Rows from block 4 of the audio encoder of a small contrastive audio-text model, named by matrix and row number. Rows with one number within an expert belong to one neuron, the router's apart. Each number is 128 + 32 x the weight over its row's rms, rounded and kept within 0 to 255. All counts start at 0. Numbers have three digits each.
Before each expert's rows are labels from the 100 clips, of 14848, where the router gives the expert most weight on average: "responds to" is what is common among them. Only what is clearly more common there than usual is listed. The data: read English sentences (LibriTTS-R). In brackets: how many of the 100.
# router: router (encoder.blocks.4.mlp.router.weight, 8x256, trained with AdamW), inputs 0-63
# up: expert up (encoder.blocks.4.mlp.up, 8x128x256), inputs 0-63
# down: expert down (encoder.blocks.4.mlp.down, 8x256x128, transposed), outputs 0-63

# expert 2
responds to: voice: male (84)
router.2:176186186071148092112160105146113149118149171133136103116160192138110248102124192141112175106123104142081143125133140117148139160184133123163168141119161168131114097167102134084096054112141138
up.0:153190136096158118127099083113173148120098105094205102127107163110091104139201097114145120097100157108099143153104107148152067075144186106129122084187114175160113092216110122122134153159119126
down.0:077180166123117183084147087120151171104103145069154160147131108106193109079095139133144117144102147187170170174117124106157168116079125073106106152127131114121174131130153136098124087179101058
up.1:091154080183165156117185131101155141084149138129057116140120139158150073081114144133103139090130083138184094136154133158101163133177145138133133109048159131140099086150179152166104138148128079
down.1:132141112105075105109150164143085095121169070135170141133103036090128124129131156109157153124191129157086141104069094111135180151105132097112141116169117117123167197132098108118115166089079132
up.2:106073111168165102139134143113080127087127145145140204090193148136074108136151080138134101088105137140124130133136131071122200042116095146163143118141068124144124105187131123131171110087136070
down.2:139123148114103164082084125134150155178116074090153119088117101134081132160090151159165127139103136136098136145149144193107079136109120167142158111107196188164128115065129104153166116166142175
up.3:086181163060123137143172170159196138123139128119118156052107081116140131055134151091144129111088136120109097145178113093105123108119133129100134141148092063136124157183109128105148127144071192
down.3:119147127147180082149134196113137094068147131173152088136188125144102090086121123116094114130094119095147131132055154130184102178101166077195190079104122128160042155135139160184153127109125137
up.4:145110119161128169136150162139146130128159158129121119098117145130066178162142198124119117138121142128146079118166104126148171137074136134136224085105103161154083131096117158145189126141100172
down.4:128087105101106136172098105165157120110087202174100135105212100132096204056085134107198206142151134185147194100082172170134149208152124160121150126074141168151119150098138096152104114109093157
up.5:169085100120085114090097124155146091070101137091103197166129083138163162078051164134155103117134098118130102154141113080105180160132117121118203132181092087138116158116136116103132124112134167
down.5:129112150111137125130142098175215170131145102066087107106204127129130097101181165094108136101103125206163146151107157134056119146100114117194152157140132107168148152147136085150094148177172134
up.6:100076125129167150139097089156163109107124146137141125148167100097128083102130120099141109122125110208096074157153131096212115129126077126163112153150111083156112121091170142132142109086131088
down.6:165200181131167128087124130138133130114131173183185098071104118108136184118145101175164177072182090135123122152118145149119129136098099151123140152155150117199149125188142159163082159164126131
up.7:144120131126136111170144166101161081174109125124148158166034136165123167124207086113176075096119099159181106064103096098048153080134110132173171162107139128102118145168090082198160110169120128
down.7:098132112100158111096152151130074151082112123141126169110142155191131069115162073089112170144151131143101122158117141198138134137117179069154086119064143110106094136080201133089095144189145172
up.8:129102092118128171166113129097168105065130044135138141084142111087153103136120087143181133119101103115165138131162129142092133108137113133111102148154119104154127050081116122141149160131155179
down.8:143172140070159145089050077084121131154099191161122132132125128152118122188114092165138074118154133123112115166122121160135106119145140164075127111130132138146114111109116090099176110122125121
up.9:162184054143061128137161114122125133188085142137186149161109149104151080082114074100108095146110145101105148155092161100117156129110122105115099124147170088071176135079070090111177112162186102
down.9:170146149136158128150104107148178146115145180162160172132153188159166179120126139097105114111183085098138127151121059122113095160102225158223107068055116144164123123092129086141124077113169105
up.10:098099145161109154106111140127167164130107079130098119129129165086130157180147173165158146099139069109121163107099132144134143081181113105158060141149172133157132109154126111113196136169084151
down.10:142100123080119151133116165144106137087133132135135132111139144199096131117133140093165115132135127158125056120099064112165153138079124154127194097125109117113157158099111140127072122113202082
up.11:097122130157103088145095125091154181117117113161100157126076098139098117102161118125144129182156149176157123191115124110170101160121121119126146121117094127189094152149088131153127165087143136
down.11:116155095147133084138179099125090095093191142131153112115180134133109159105163140148116133102114085183083134123089125144124109102093123105133161135154066134126185128159171125122167185192131135
up.12:125129135141089084093158091119150141091185113109138125138119113163125131198117095124098182093146174051105155179177136103233098115169090142154094152097102138158088059118130121134122120081186097
down.12:153089165109122135089105235165109141117145129145140138136157108119159106096149165156154065160159124122106185105136137106077111098151111115137119094205163063112145106081156125133102134190136129
up.13:104073135156116047134140143133228095108159188177124134123141134165122140138101077166129141187140149129130128122096168144102148106127127084122139094077138149122119122156143159070104199073135047
down.13:104087105134147188143210111119143168167119157097134089151130134162167127112139178075134074120062192140123162080099137146093140109152116134153168109113149181120156129143107134143120138127082135
up.14:163146153130169098170125097091145140140122147054121125143059125085084155143096119133118187051160098126111155092158143145104105102167053140147157135115163131121091094097170121130140096164079124
down.14:067145121112159135197118097122114144121098135123132118180188193192182047163088062165141118148170230151121090103118143125119140106153172136103119174132129105144175116101127100073180163085161133
up.15:079092091103118070175088127178092115126138121162113182142142127080101126084144132085126106137105176173140152134145135132119126093139081155113172156138125141090120117067111083113091084109140165
down.15:165078162100116164081085139123137203123216120155075076169124152114170121204169139109122089167179076122130070107167100114057144124090069105094112171144101117130137126102110138108095104127168201
up.16:127119115188166144133188142129113088059169113195154128134199069147102125165088131182097081149112155162062180084170107181082077144057065116104099113125155088113130159087121121163120115149162135
down.16:085130163159069128169122147101160107127148143161147115139111130099204094138048196034140102078080101096177104130081137130160071143117129094149162160108038155116148063164065110155076135143133105
up.17:152132142135173085129179130117156130095119145169165135165096127159126216130081087127143143117115154133103203135127114129112103093072174153136089156146110146190063098091133071170151135123179123
down.17:080140160122123146112123161116205154152128133133150154119164096102148125101145159159171113077161139158156131145102108152108128130137109144145132121178153142130115147082124175161091198147120172
up.18:120136113102140119086118103143133145088118117104097063139122127137143103083124073118137133135087140093125123156115145139144140122110146138042166109107186127148123185102112121137151152127148110
down.18:172092118084106142136115107110116138124143170084137083091072121164123105093149136076151099150123122160140084094099069123108151183106131107181156170175086090149103156249130162191141144140050097
up.19:139131087035109154137141113182145147163122117166130129134136146150162148163107116160122159040052153139119146205079099095081160114111187129113118135074089058093087106135091121084108151157114104
down.19:110205158149152108103137156106117255071161072085152147097171130107138121092118064090105137196184146105096115130111153066158156089145079075121121161065143135163125111195115133136142119134132181
up.20:087107146151153129166129096159152182064171163092222168113124130149098158124133102133095104168181142110090166107174118126101183116133200117098139151135138077122134098112173141152117089128120185
down.20:165113140182117088148092158102185111088067137165082170215145127114172126137120099132127160086129101144080144150130144073156114172104154156147184088142127140188162134117135178174103067131120147
up.21:119152118172117128151191132148124112156104117102155118108167051134116139150156123130124136134060155133161134144080148177157171183142135145125132162150134145153097106123103152092112099132133139
down.21:160130119081143127119116068104155124134116118102082091185117122123134130098108199171082144136121145084096119121164156114165068075157095158129087187122131088162082100122045107070123134118051173
up.22:093122138164125144060102137107117148099142104162082193130142094135141099101104138089098058158112079128107144163146141088125139116162173088157093123139101051120084085135153118152142171131139199
down.22:130110164174100140128153174123132193196092155088040062151145122122156126137173192100143126086092158103158126126163092109109129140162084113098114120130076126155095127089151119133137109172156076
up.23:092092083139177132173154162107146093080116111147069106137077124118121152164159119082165164103053160095169117102109128147071120090063110133164121131214075118102106128137142118111152120108117140
down.23:092142113129147094144087150118105133194160113148120120117118110153061069114142150125138132086168083138107074094141080132064102155158148083105075179102132119121105155151137148063139119166135082
up.24:125135129215138129071123153215131133107129094119140133143133154106141096156051054144135151074131138119173135120211161156149119137103147144177118093140154148106123177082106139098171133148139149
down.24:134076132135123143195148130110094124128125128170105148062099062077082105129148136100132116140100141126095132092104103134163087107122137139112159165083137130151091154132125134150149158127154055
up.25:125079150142096114139164129159182146148101155080151136149155109115081133107184143131140135137130114123154143092077142151127171079105203158199122141076127105175149105163131131176142121106096064
down.25:115117091105152182114136135086130083153103101187140139204078141124077142114107157151152108131168122083082141131119130126119094155130106160179172129084108083100127143158101159117156111160083180
up.26:096097080116133084137104143133199092164127094141078126081127171092117113110152192158078145130198108140154162157192117150134109156149168112105063089139127130086165154149170152092089179136169118
down.26:116123204174145187137145204080158148132134146140169085128139141147143131144185145071141152134096112115107124149152105096162172097172124106103171140125105173075162110143077114124123068219090112
up.27:089168148075136133089138119144159168100141105152134150155163160143073098178162087122103122077159191106077215168149074174087174112112189137126115075160124137161126125154173164102132167138125125
down.27:138157167129103126118107111144115185065094108179174117084154109148128135115148103096131127104086126078143092133105121183174131114068135119155160111128155064088104161198140128159162147165073106
up.28:159116139112187087129146080167127127131183151106070133121086122122130134123129133135118140095124131138125136094130123155144184145093084124094134145100067182131083166148126028178122167115158152
down.28:063107116142130082156155134170164098110185134123148132159142109100107181162130103181096087171141191151131135116142163085086047094086101145161172164136167140114086107160162177096097101103066112
up.29:153183090085186102122092103148176121140151162106151134095122081092125138125114139111080151106121115089096117138056043071146131094154140131095113156096103129142133118106098140127134130084134133
down.29:130126150100053103094091124122107065172172074111117152082114196176140168105155114102121101141145169153129148089114146135097059085133085107155149092112175151086157109109090121081157111156153075
up.30:176147081115118153099124138105137126130057158100107108106093129143186091162111163132151121133089133062116101099150126103121112118138151116126057108164151146111072111152112077075077209149133115
down.30:067093127140112109078154170127159081100159113132207150138064138134134090132154145074058103122158131134107166152135150183108138079140168127179093140113088161122140119101120138085084143133098089
up.31:178108095092184096156181118106070139197185121091137104133092094166127134167110083069134131113150120124123127095175105124087192132125118150133071169098130165101222108111126125116110107166176120
down.31:107120137164152152118105126117172111081142116114135133099110143129115098114135145123188080142160143081123108172145090161200097087141154160086172094150073133117126145132175166078113133152125072

# expert 0
responds to: voice: male (90)
router.0:144166126109102161083123084141180142112159096132144120174164068112133109125155190205121111130100171116112119146161096214119149123134094109163163191156154115138099131109137100096096186179136150
up.0:132107141087136172174140159076144121134140140174179091103067155136110110167103131146141095134138107132163125082095138126087210139180143086169132083129113156126123091074112155134184101133100173
down.0:068193139151175158092122114142100135144178113104110154016143175126159082123094113082071168093111137114161095153083118083179108119136161091097166129071151108149076157188119108101180105197149157
up.1:229136153187137211143157121089161098142088153144093157148122146171141143110157166109115132131138127189144124168121102134162165128141115180139123097140158186139127073185178078123077123136174102
down.1:101123088129149185143136154137135113133150138120175116132128123089131070146099132164084111136137129111110186146103115116095068131117118139135126139101098116139133116131144086088148093103141108
up.2:082115227141142166158044174148085145089105146149090070137080083153159203072092156175103127142056078133135155114109125136140114152104101184113098136124092145110163069111118089153179183145135119
down.2:161115112089107132061144088093172101050114104063153156167139134138134182080128094188158177168100081122091133149130142144145101082126104138080182077121155136050123113204119111076072122143132042
up.3:123180167146114194144102114162127059170132118116103117142179149163114151119103216121132170152140131120128210093126111104088123133143123163143105151176166183187144173127178094124137127148135180
down.3:091121188129124145176137074135169106103048139101165083131132157129111117147157141126121121152187089210102106132144104136143182154097102098129178127127141182077112143105116130096103190105113089
up.4:160099091163149092078118158129135117123147154131152130067132169094109120151140138079129158156174100080117223138165106092126152138125126065210128113093127121213173100115142103150142176204139161
down.4:065098169129137099123059144139099172053129137144148124179210123153033089124134124146083096078128164111154122080153167140143111086086135133149121153111099135095152102146096068177115091201165147
up.5:059132075152158096119147152130155100171129160061137146105107181121146157049206149168168170072107147149165110148173118110177114126087083134154137124108130107114070083121088151088128138146099101
down.5:091086164103172061096103162090093128115157109101055117188158098121116144102175093135113066121169142113124182094101076174140126081201156147131111159149140103135145152130156192147116105109158114
up.6:091140110141083201128167136166220104116078105113099164118144086160145140136115115116146158104102226141104090176126141078115176189150192144137118129133103169081166172051176136113118096140189103
down.6:132127175119145159107109138134093158154154147076047132098081125113165117104141088087109117161168071029097186087134123132120118075134082173135103129157156135077087130133134126142183149126166141
up.7:125124088153160058171083086091136132099175113145147153162080118116143094182102122091154113144195087121124117148133179091165107095129140111161110072112138100149072137060106094121150109133137101
down.7:139125107062070109116173185171128165139132118152102119211141149140109176145110123084114175155074196174081115156116107167170051142162099171114109195163120169164143186159109112120083146114130124
up.8:102141070111153133154145132130160152079117084133124076123092128182139110065149098168164159114109122079162150131140119108168144197081155089145151150089169146193077089067106170115105095107160132
down.8:093099162122129067122099125152164143077171175121130160199128131134113208098124102086119143103156090183114160053095114112097145143117121170090121089148108101126120106158126122145180108121076125
up.9:092142147123159098151112151144151120135112085117138172157114169142072179097123126153120099157075147192135154176168129151089141123111122139165114094134111102067130145143129094171071115108113128
down.9:148112121093097098099110077098105161100162106110150104118113147118119116172121094144110113161144127137076141091069094135152144150182140126073070093101096168225126103121100143094106140110158068
up.10:080138093092122132145132117084122156143139115133143126100139137080134122097160161104060056096178106094163136117058144138157111113140074115152078095125140098077092097205081139107101147113124147
down.10:122118138003123074126169166125126128117120140152116160102159099119123163096136118169160116153117167062124093131144124201094154136171096147068189167178159128144079113130138085136096150079177143
up.11:100089128096107141166151110147113158163128132095061120137144143118129138218103109115086168050159143167135137166124111146106166096116102144103201200090122120093034130144151193128104148044108101
down.11:167157123187132118144175127165147108095160139164131199160089071122125087158128128138077149128116135088151203107140138109055093101162066149096124109103182121180108137123138138112166105130090131
up.12:067130058168108079135123086079138207113124123108106108098083133130185132099115147136150186081147163132101185126169155121177075102217099126158028145126079111141165093179134078157140097111129104
down.12:141115098118213117128114144148084049139112078187171115145184146071120126155186069106091151175207136155127103161119186173128122117127170085117186152116072154165131202135124127076093128135086093
up.13:175130171157180135135133082122119116104113107118116133195160132168130056159087104151105148080083123110101132168092138071099159123117116120098202156110178098106138119088155119143163142088099124
down.13:077127094157100154096206165109117086127158167127171082065091128119140147118173149123090150173197136170126127122158112143121125065113104142124127096194117104052127124167122103097121149202110135
up.14:150141090116169140151183125158150104069163142114178158111179088176183090152152102154146103133117120112097099108066139138133137132114134126134075070099139191182078099135170156150097152147088137
down.14:109134199152066103093099137095124107033080156147127152135115142053097195114059099128166148113142175116135140098109165111152149106139096187125151132066105110127135155152133052069103087108104149
up.15:123100160180143063150145127154106114184124131149142100190085105123097148108142064155145131162167110063134124126082131056183140126155153161139121113137150145086141117111111118127157119079141086
down.15:155113150113141104082157102100122096143123136151093152136151154147142145092065188163148190119168152125161109127206143178129137093094130105099109125166153113145122178129130153159093176077097095
up.16:095117055172144143160109107104123163058117125095130121132125145120146137127166138151150049151117154197105084116060168131134099096154165144108120153174135147111139137169128107172108059125123092
down.16:173149092148107128117125118148157120175149109153110164118145138118144120130111052161203096092192099115148131090134099074082123129213190133175167131045143088100091125059075137123156085102048161
up.17:089132142108127159158108116087131093161116152138111141137163143161092086137126137111120113199127135139136194087140154140144130116146170113186176130039131079169108120129102185169106128139098145
down.17:171067111123178133175123136163140091203093121119115053176108123196138124106143062190102203130157119123124082099105121133120123144095082152114179155164105118141166137113083114151152123141191125
up.18:098173139145079147131135152119149094096084177110145097049119139129184114156116121117118095137122166165096133133116086078092077144132199122158083122072131100129126131111133124102149148094193164
down.18:053117059142168150090111134146137107138153147133141119125131126139161125159115087175128114196135096137066163129084172123141091133135189082137108162110085145120111112162208128096195037080127084
up.19:083113137165124098121119135144107109120135137173065165130091174112152141150114142135109171050172119100156145099088250207118128092093117108103145103158118126182157139167208130139124169126141141
down.19:172096133107090043093120139105110119121140168168116129161137119069145160183109174139106119151106133091159107167148139111185142111175162122170127134080117123125109136109138055089160056103120142
up.20:121171093112068117113159124123130128134100160131155134156179142129149215237131163129128123192167187167115134158129108111094188117096137165132186073149125161224089184144127089161091112108120129
down.20:069115205139123191137116161176166079177162176100142181186096087130166116061145151124123165088115082118145165121136096104116061106107098098115098177159095164065097118110088160113116178098114102
up.21:100169162101150105088083172127101120114142140167150167136148104138164073145105127111166225052146122144126062101073102196151118138103128167081139092076176128178153166167093087028140123120096171
down.21:172111113160121142097148052066133143110131174043119109133138122137102171194132137136111119097145146049117192113089175120150121157170131117093174156135121095100116130147149181159164081142069112
up.22:104073082126079131180153089136084154112117186100117159122116085165114055113125149152114134116097120109097107159086122152134167155118158094126103112139074118166091137116210142166074177149075081
down.22:106173113145144086053113140099176105073096080136116110173110186099119162138093090155123126106088184080161198111094144149099093163126126161087143094128127125148131071113128180103174153179075155
up.23:141122114123196173109159164118087150144161181150114118131123146153114141147173170193125161088142106104101164141108054132157124150098098129075143150139137156061156119101084132108160102158112170
down.23:167162123177125132167166104172150137136123161141124137079109153121110138144131096157098142162124093150145178159157140176140138102103136148173072108138171067153109146088103170115167126099121183
up.24:179126187097151160125098117103150126136166137068129133104135134169082103170161081098146180154168102056175131135107093115143150165159184134157092129101122121115133117141104203145159164153067083
down.24:087121133143139100092121175116110135156126121255098128131116136068166151095133105132101122166105082089152106161148119224106092094137099122134121103168144147134148133187159154056106084159150190
up.25:136168081147159141101087093170152193110141092140134112139138119162110089145127116155117152165116116157069107066105117068120088184124107138098112124132123153127164149102120156137092121105113087
down.25:149190150164176082134145105067105109199096142131121088108190142098130142145142118120152107176167111137112131181125153128173104175119163156164160137157175128144132111160145135112091132123153140
up.26:164122128123167125136112159122148145117197110065133104108083152168158127101103162096129097130136188139134088100165101180099091116157082104124134081093135103201129087105123126096166132106219125
down.26:129132137139106154104140141155074130163146120127145122142142096089174147197143179192097150089127126105124151171196117043143128152114154109149177126090167131230120182107156125138124138167180146
up.27:120108122148165145109173075170144106102115144090091134109144111147141142099117101083103181204166076115141120141163112089085177174156099136114168093143134189109162125147124081110142084100096174
down.27:107116148117120099152106100183118180121119105100155089144105126104163161139097177093176156097073098103096099126134137101146104153137090118158126177060083141104097082056146163152123105180099169
up.28:186101160142100166163105167109120160174150164108132117117071131134171182117146080173104158104120154120127171195122133203132084117153172136127187107126175156064075120102148139120178120124126102
down.28:160130116121190218132153123125182172093141156097146084131153126068145123127142162123122101143156143088122141075080128107158134081116139107137127111139108162161140133182155113135117155162119130
up.29:099129102127080132101103118133102099148143120129149121164130095123166143137141089116112165093078103092127100182073141133178066141125145116150110047140101167187175081109140118126121127155090110
down.29:072088122134138108137124163105143123161124093149106096097096120134131179184148149109191129191162194143082131143108192122159129121187141150087205129139124104083162069123098182110146185137076160
up.30:124087107101168094180128178145163138162157098098102106143063112152122160082127120092093087137118072142120162231112167183137100147107092099074170138101165112107126139122155178109154167100132146
down.30:133141112175127138124126140137135189058128145139163181165165133149112109152175192139088163133122140102125077088148100129123145079145148155127162113087160092135126182115145192148143142140155154
up.31:121139162093105122103095184154105135147138153138169077182132146177150166125077089096154119077119171079110121107138146166068201092142167193137167109135110144084146077086096123117126097090085158
down.31:109090118105127073181143090178096198121140141171118101126141118124102033107091151127103110119109159143092089130077104094117120161143087067137114158131127188126116078162127125118117172136114141

# expert 1
responds to: voice: female (94)
router.1:122122167165060188133192144122149084145138180117123147088123146132168116149136149105177133138125129119164156190153162171135130107133158170112134124108172167114186183125169173138211108150110111
up.0:066162130053110124155117107118111084155138112155161095105134173077191085116130173165102159210122187105115075168132091136087122099161120166144153105086085219166105123114155104112128110120149200
down.0:159153176126104133159135180122153147196115172177126164147122111127087045202210143126109120132160073119117134148152161152099151094102172095129117122159187149146088123118101065099121162126205085
up.1:094134107115071148155084138086162086179129151137093114183093107102135169167151109043107144159134070122180099121112092059124106136157160108102076156087099115121112171192126155106193138054107136
down.1:147142140147167122093143122130152140215110075155141194089178097184139101120107113132119137169158154139140169109177137113150091139120085165181161130130102140116111132072085139105124070189119148
up.2:159247047114150069174117149136136094136124150107085109109072098161120178126152079119162107167136119155142141166162083086086104147177154132138153101111110154117083167113103149142133105166074120
down.2:113079100124142188132097171197075115154122123141109135100145117076157179110146151108089143074103134146128108115126174101114178132066111102082124169154170117134136122112131099136183177155217144
up.3:101145113131128144109117121161051130095171143100139128081178155096107127144079083155146152063089171075167222120142099156158116153155188093136107113072107163175120099093148150121058113176135148
down.3:112139095082090200150106122143147160150124172154127175165166109129155094143134188109126171118147144166167144076129117156106183180153147122130156163160185098128165151108150203124121179144149100
up.4:133098110132139189149089110149103090136142113142112139093193156084075131105135078117155160134248133159128122126192104112115148110112096130109145180126126133073129110118098148171097090182106109
down.4:123100176127113140095112156114110161138128107104146116135147160134137139143164172154074122171098106089093138159111140156134098186135086136143163149101104137149180115138095110073157103152097130
up.5:107109087090104138118076120106139084147207113111089116177116124103078154133140129112119149155091113101139152133138122063189103079129155149104140168109120099132136172152150158152179102155148070
down.5:119188091137060155168150112099166126133124115091147113151181113113099084151119078139103148108101140093140165142083091135175173092129092139145055112078138113087083087127110150144135136142180086
up.6:105130104044100086109144139163135141161089087111197166135136154121131172130121135168126132084130122090132099168107129104112089113149123114111161112108138089133081122107141172125158134086170131
down.6:106162128135069145188108131116083143088116076129175190154101112137165106123135058130134147089087138137164079105102118093131113089142086155101157099105102082059092137119133136111117145172156120
up.7:090142145106092093135104195141091161109130211104133093161128152073092124177139181159076093127050174125130115162073192133115110096171082130096107137145102170133151171147184089133060128112110074
down.7:162125112155165143118096057143134143059157115115155109143122077151139139100090096138140120089067106123175130100075123121126157101138047113106231172151124096142150127122099113136123131146093144
up.8:133125084158076112161154148136175217156112113118100130129029087153057116167102108171135164094119083133167147104170087069082135098115178114151119111157126123139166066146117122138133041121095084
down.8:103109096138095163146147148167126120120108181067093096128148120167113111104153129107110101150101123130106162141063151140130104096182061053127104098125120145119107080138070132098103175143114118
up.9:120121195175104149122162124085146118208150113106137121108129128099145149128137101080180128108105140113186106128080126104154119179177119121189147152172093102136110135180141150129124130093148143
down.9:136106185076152093126156144137073137153198161125140113108108139165155128117099140122122096128145233144143118118104140136142160141145068106110097124151101141094109096138155044080101186112111107
up.10:160130065152111170170111132147177143096066127064180066104099170121143159110173047095168175179067151126083155138128121133133120140121106120152175147110143110150118125075136157095157138129140106
down.10:114107141091062143139100095111146085153104103131119078153155116136139132156135155170158070073100130094148100098162132127053166144141134149100099134126140102180118122126127163206108215157136127
up.11:123061148119171145161147155139159178119150156084143126079077199086067134130060123174104114136166169066093126137137105168156111136156145104045158152161147143160065158125104104093161184157122145
down.11:102182109189140182088130118099170111102150121094149137115134099161129118129124124124142132146083117127145138134088115136167115094156097170184142144116184113195184180068147120163142126102116104
up.12:198113170105131186149164091157164096125093065107144156151125135191150161094128118154121147149090126200091147155129144142156131127089117148143135128113136107151095132149099156153209220124120127
down.12:203129134117112141103147119133146140142186211106135086133066149112089169175107147149105068135116139028118119038146143066109133110193088086128137083156141105128116132145092180135168116145145146
up.13:093153121124105117083112104066164149147101156096172131121100111118123110147116135103118105111174086091129103145195104133141148129115151081183153101135132123118125154091140138068125069078124063
down.13:136109119098124142096201136156139171123177131134114137090151123162075147150152158191148073140123103097127150137105197075142080120132147105072157118098125141092145161120122099123071107153180101
up.14:077115099100150092122108124159159116114148097142143150137150117146144141171153113123087104161151073110150129141121179129118088124103157137103152135119075179129107124168131077099103082136162054
down.14:138148118123105152145071055102101111128093153161122166111113103161049156135153149174105148125124130158109113177160095106094112119058072107162117135221133148123114116084128135165176185156123122
up.15:105062127100141127114115139136121210137118197115052147130129114170087149062113163121121145103089129161094165143185150146054181098137104107140113132090133133094127155161170134068083177149133125
down.15:113179156152078115162077151095164131100125106118140127113194086093112107103108116077150144129111168142157133123149143068113119145123171105114118137156156105086129121135132110197118162187077153
up.16:192085116126154132157094164140135193169121177092159190127131100134128084122110160087158164148135101086129112104135134089065129146140187123080131114128067106127127111146106151163151112095107069
down.16:114157075179121135164129154135206083108111149079119082140123123139117106129084108061059159087147188138082081133158113170177168074133138118117120136100090172170085173097156178072087153139113120
up.17:099098129146162110165151116130154117129125084131102144105175135128093104132150123095113098118116141177140137190132114038157118081121100135071096150134150120120128138094129090135085148043142098
down.17:127152135104179124102186154127111132078093117109117082147084093146123139147116131157134148101101099105117148131146130135151132152072082124160082129157131122152103147103172107124166139214156171
up.18:162113193131099146092121079105115078175115087147124122148101104189102126148115165106115097137130145190089132135133104116132127160152144111132119116115086071086152103176050159099104146127121143
down.18:163204187079120151088167084135125131113077157127123154138095087103134114125137134130177183152127163102148162181185158116137129132037182136136076115146143121117097159096082094119133121117068089
up.19:106076070143116136168156148058157172096144153137159083080153122101178140160155109101092093148114095129171134094100104102089131153151052110118146137079135147153099091114089128177127098153121098
down.19:112108146110104111106172110126121104103084122129148120149109132116082125094175168138146147119066166128122127100097157130158085133155195191071099120135118152152119095141208165080159113162128164
up.20:144118166101090155125137140094122117112120115119113173098153196070165151121132081136097124132131128094069125163119128136143121085120098190158104068091117137134098175071129211179164122183101165
down.20:158091073137135132108082129141103130114149141122135125204107133146069122115108157114134114121143123135121153152140136158188120079142129102111094133058134106135140090212140047126133160093167117
up.21:088130113106150083100089133077147032165106131139098134077165133156161142178106159142117123178084081110146184104180139151117104152108135108150165156146095069140139142098153161153135141105181140
down.21:076127163108152107100126148140152122186132147195132161100101153148099106097152089108112159134148147169136079130135130167148169113088112111138132161091098169089149141095101106106173090163130102
up.22:164088138119125161141117145162137048128095114120172118102133140103083106106200097124133149184135124171144117068139179198077161125077137132132133148090111151144070111160133114109081102133114133
down.22:083131113041147117101113167155146150133093153205135177167161145134104127132127125114118144150139127151121125124123114118133162124112131133134107158131102062078164102107121168165147181175142152
up.23:133110124101113148115076123160156114092160158139159097119149159059111153115113109167124145146112102125135104124071164148137107146095187172165109133066109153140085134148158150140115135161151166
down.23:119104103129210124115098121149087095146076144171112192105112092118125122149115081169188161150135136157145182116132126102143177106190139067054132124142166131186159125132105124184145096115102115
up.24:089129136115096229144119101117121201129120118153094128145121096113173130136110160100142106162135149083093171222132131105118127148102134076105076109112117096173101153106083141085093133128112120
down.24:116084122148156103080163102136191158096165123142125133114163167181108096157154102152092135103086135100125089116175161122107109153153130160129094164124097084117124126107195153131084114157180117
up.25:172164094136163123110093136165057086076182083154155112194078095174076135117124162154104176130101113172157173145128115199094141106107127131155121114127133174103184126142139117170104159159073146
down.25:117120107159081141194130155190092120134138186134134129164092141077111107138108130152123120155198097155122153160177129094136169135096126123101141080125133176114126146120073085067132077143117131
up.26:159120106101142104072177084088129134088224092229187094084138073109123122106174119161094075116112101142128157076130093148100112133105106104188144101149156101135125090096132145130133159126136153
down.26:147098119126136115180133095090134179091161164090190102172063140121080132085108137124160140105092138123148157167138137098118150122181133109144109094149150115136104099142140157084144109106119124
up.27:138070073066082123169117198147131152198091137131096108082168105164146160149157161096157133116175133115148088140151122117199113126108139170150150115113174181132144126061091127169137127148071107
down.27:162140123120156207113173161126112154100124146101117149128138118073156133158144123166094167143108103146137221136154157200149192143134138137138115112135146112132091123136167092101157091101083134
up.28:091129132131129115145096125167149130129107126100139127140096054109088159147141128096182096124098136110135062116154104143158119153135075110178089114146108057101120121133066109153116095170112140
down.28:092186140126146170112119123096076161189154085093143132144089096077176183117148080182162067134098125163123125146076084138128140096137159137102155134135117149114120136130123119146115160135111149
up.29:162096159104117179181144063166099115112075109139115098152114091154113108097074189097104139145152165084124085093117141081093100150178179126163125114126144122109087129095079185121137149118165208
down.29:132094209114062137134123172127186201136090125113108149126123099149105119129099100128104120111127135126131117128139145137121191164148135131103148187144126127130133184187211103170074107144142114
up.30:184112103127066078114138135087083157114154135149153133140197127103119123139111175147143151177105168128118126112136045141203144119093140169144147134169134162108084124091179197156172163192119151
down.30:145173147159120105081124133140156117157111116154123108108123086106167110130102152126120164170132128123094113099155180105158124085073097108151110080047133096126108163157121096077129169154080119
up.31:141109144120111129118190152152118157079163134129121112113144077113155131147119160115106148084170151120178119154047121104172132142122160125154096099140102164147189162084076151107094135119086076
down.31:114141033108110133138080150166128142096123102117095080113154114113122144148095108135145095177097118148131109062140148126124131175141129132131159173101123137105141134151126140156155091157163173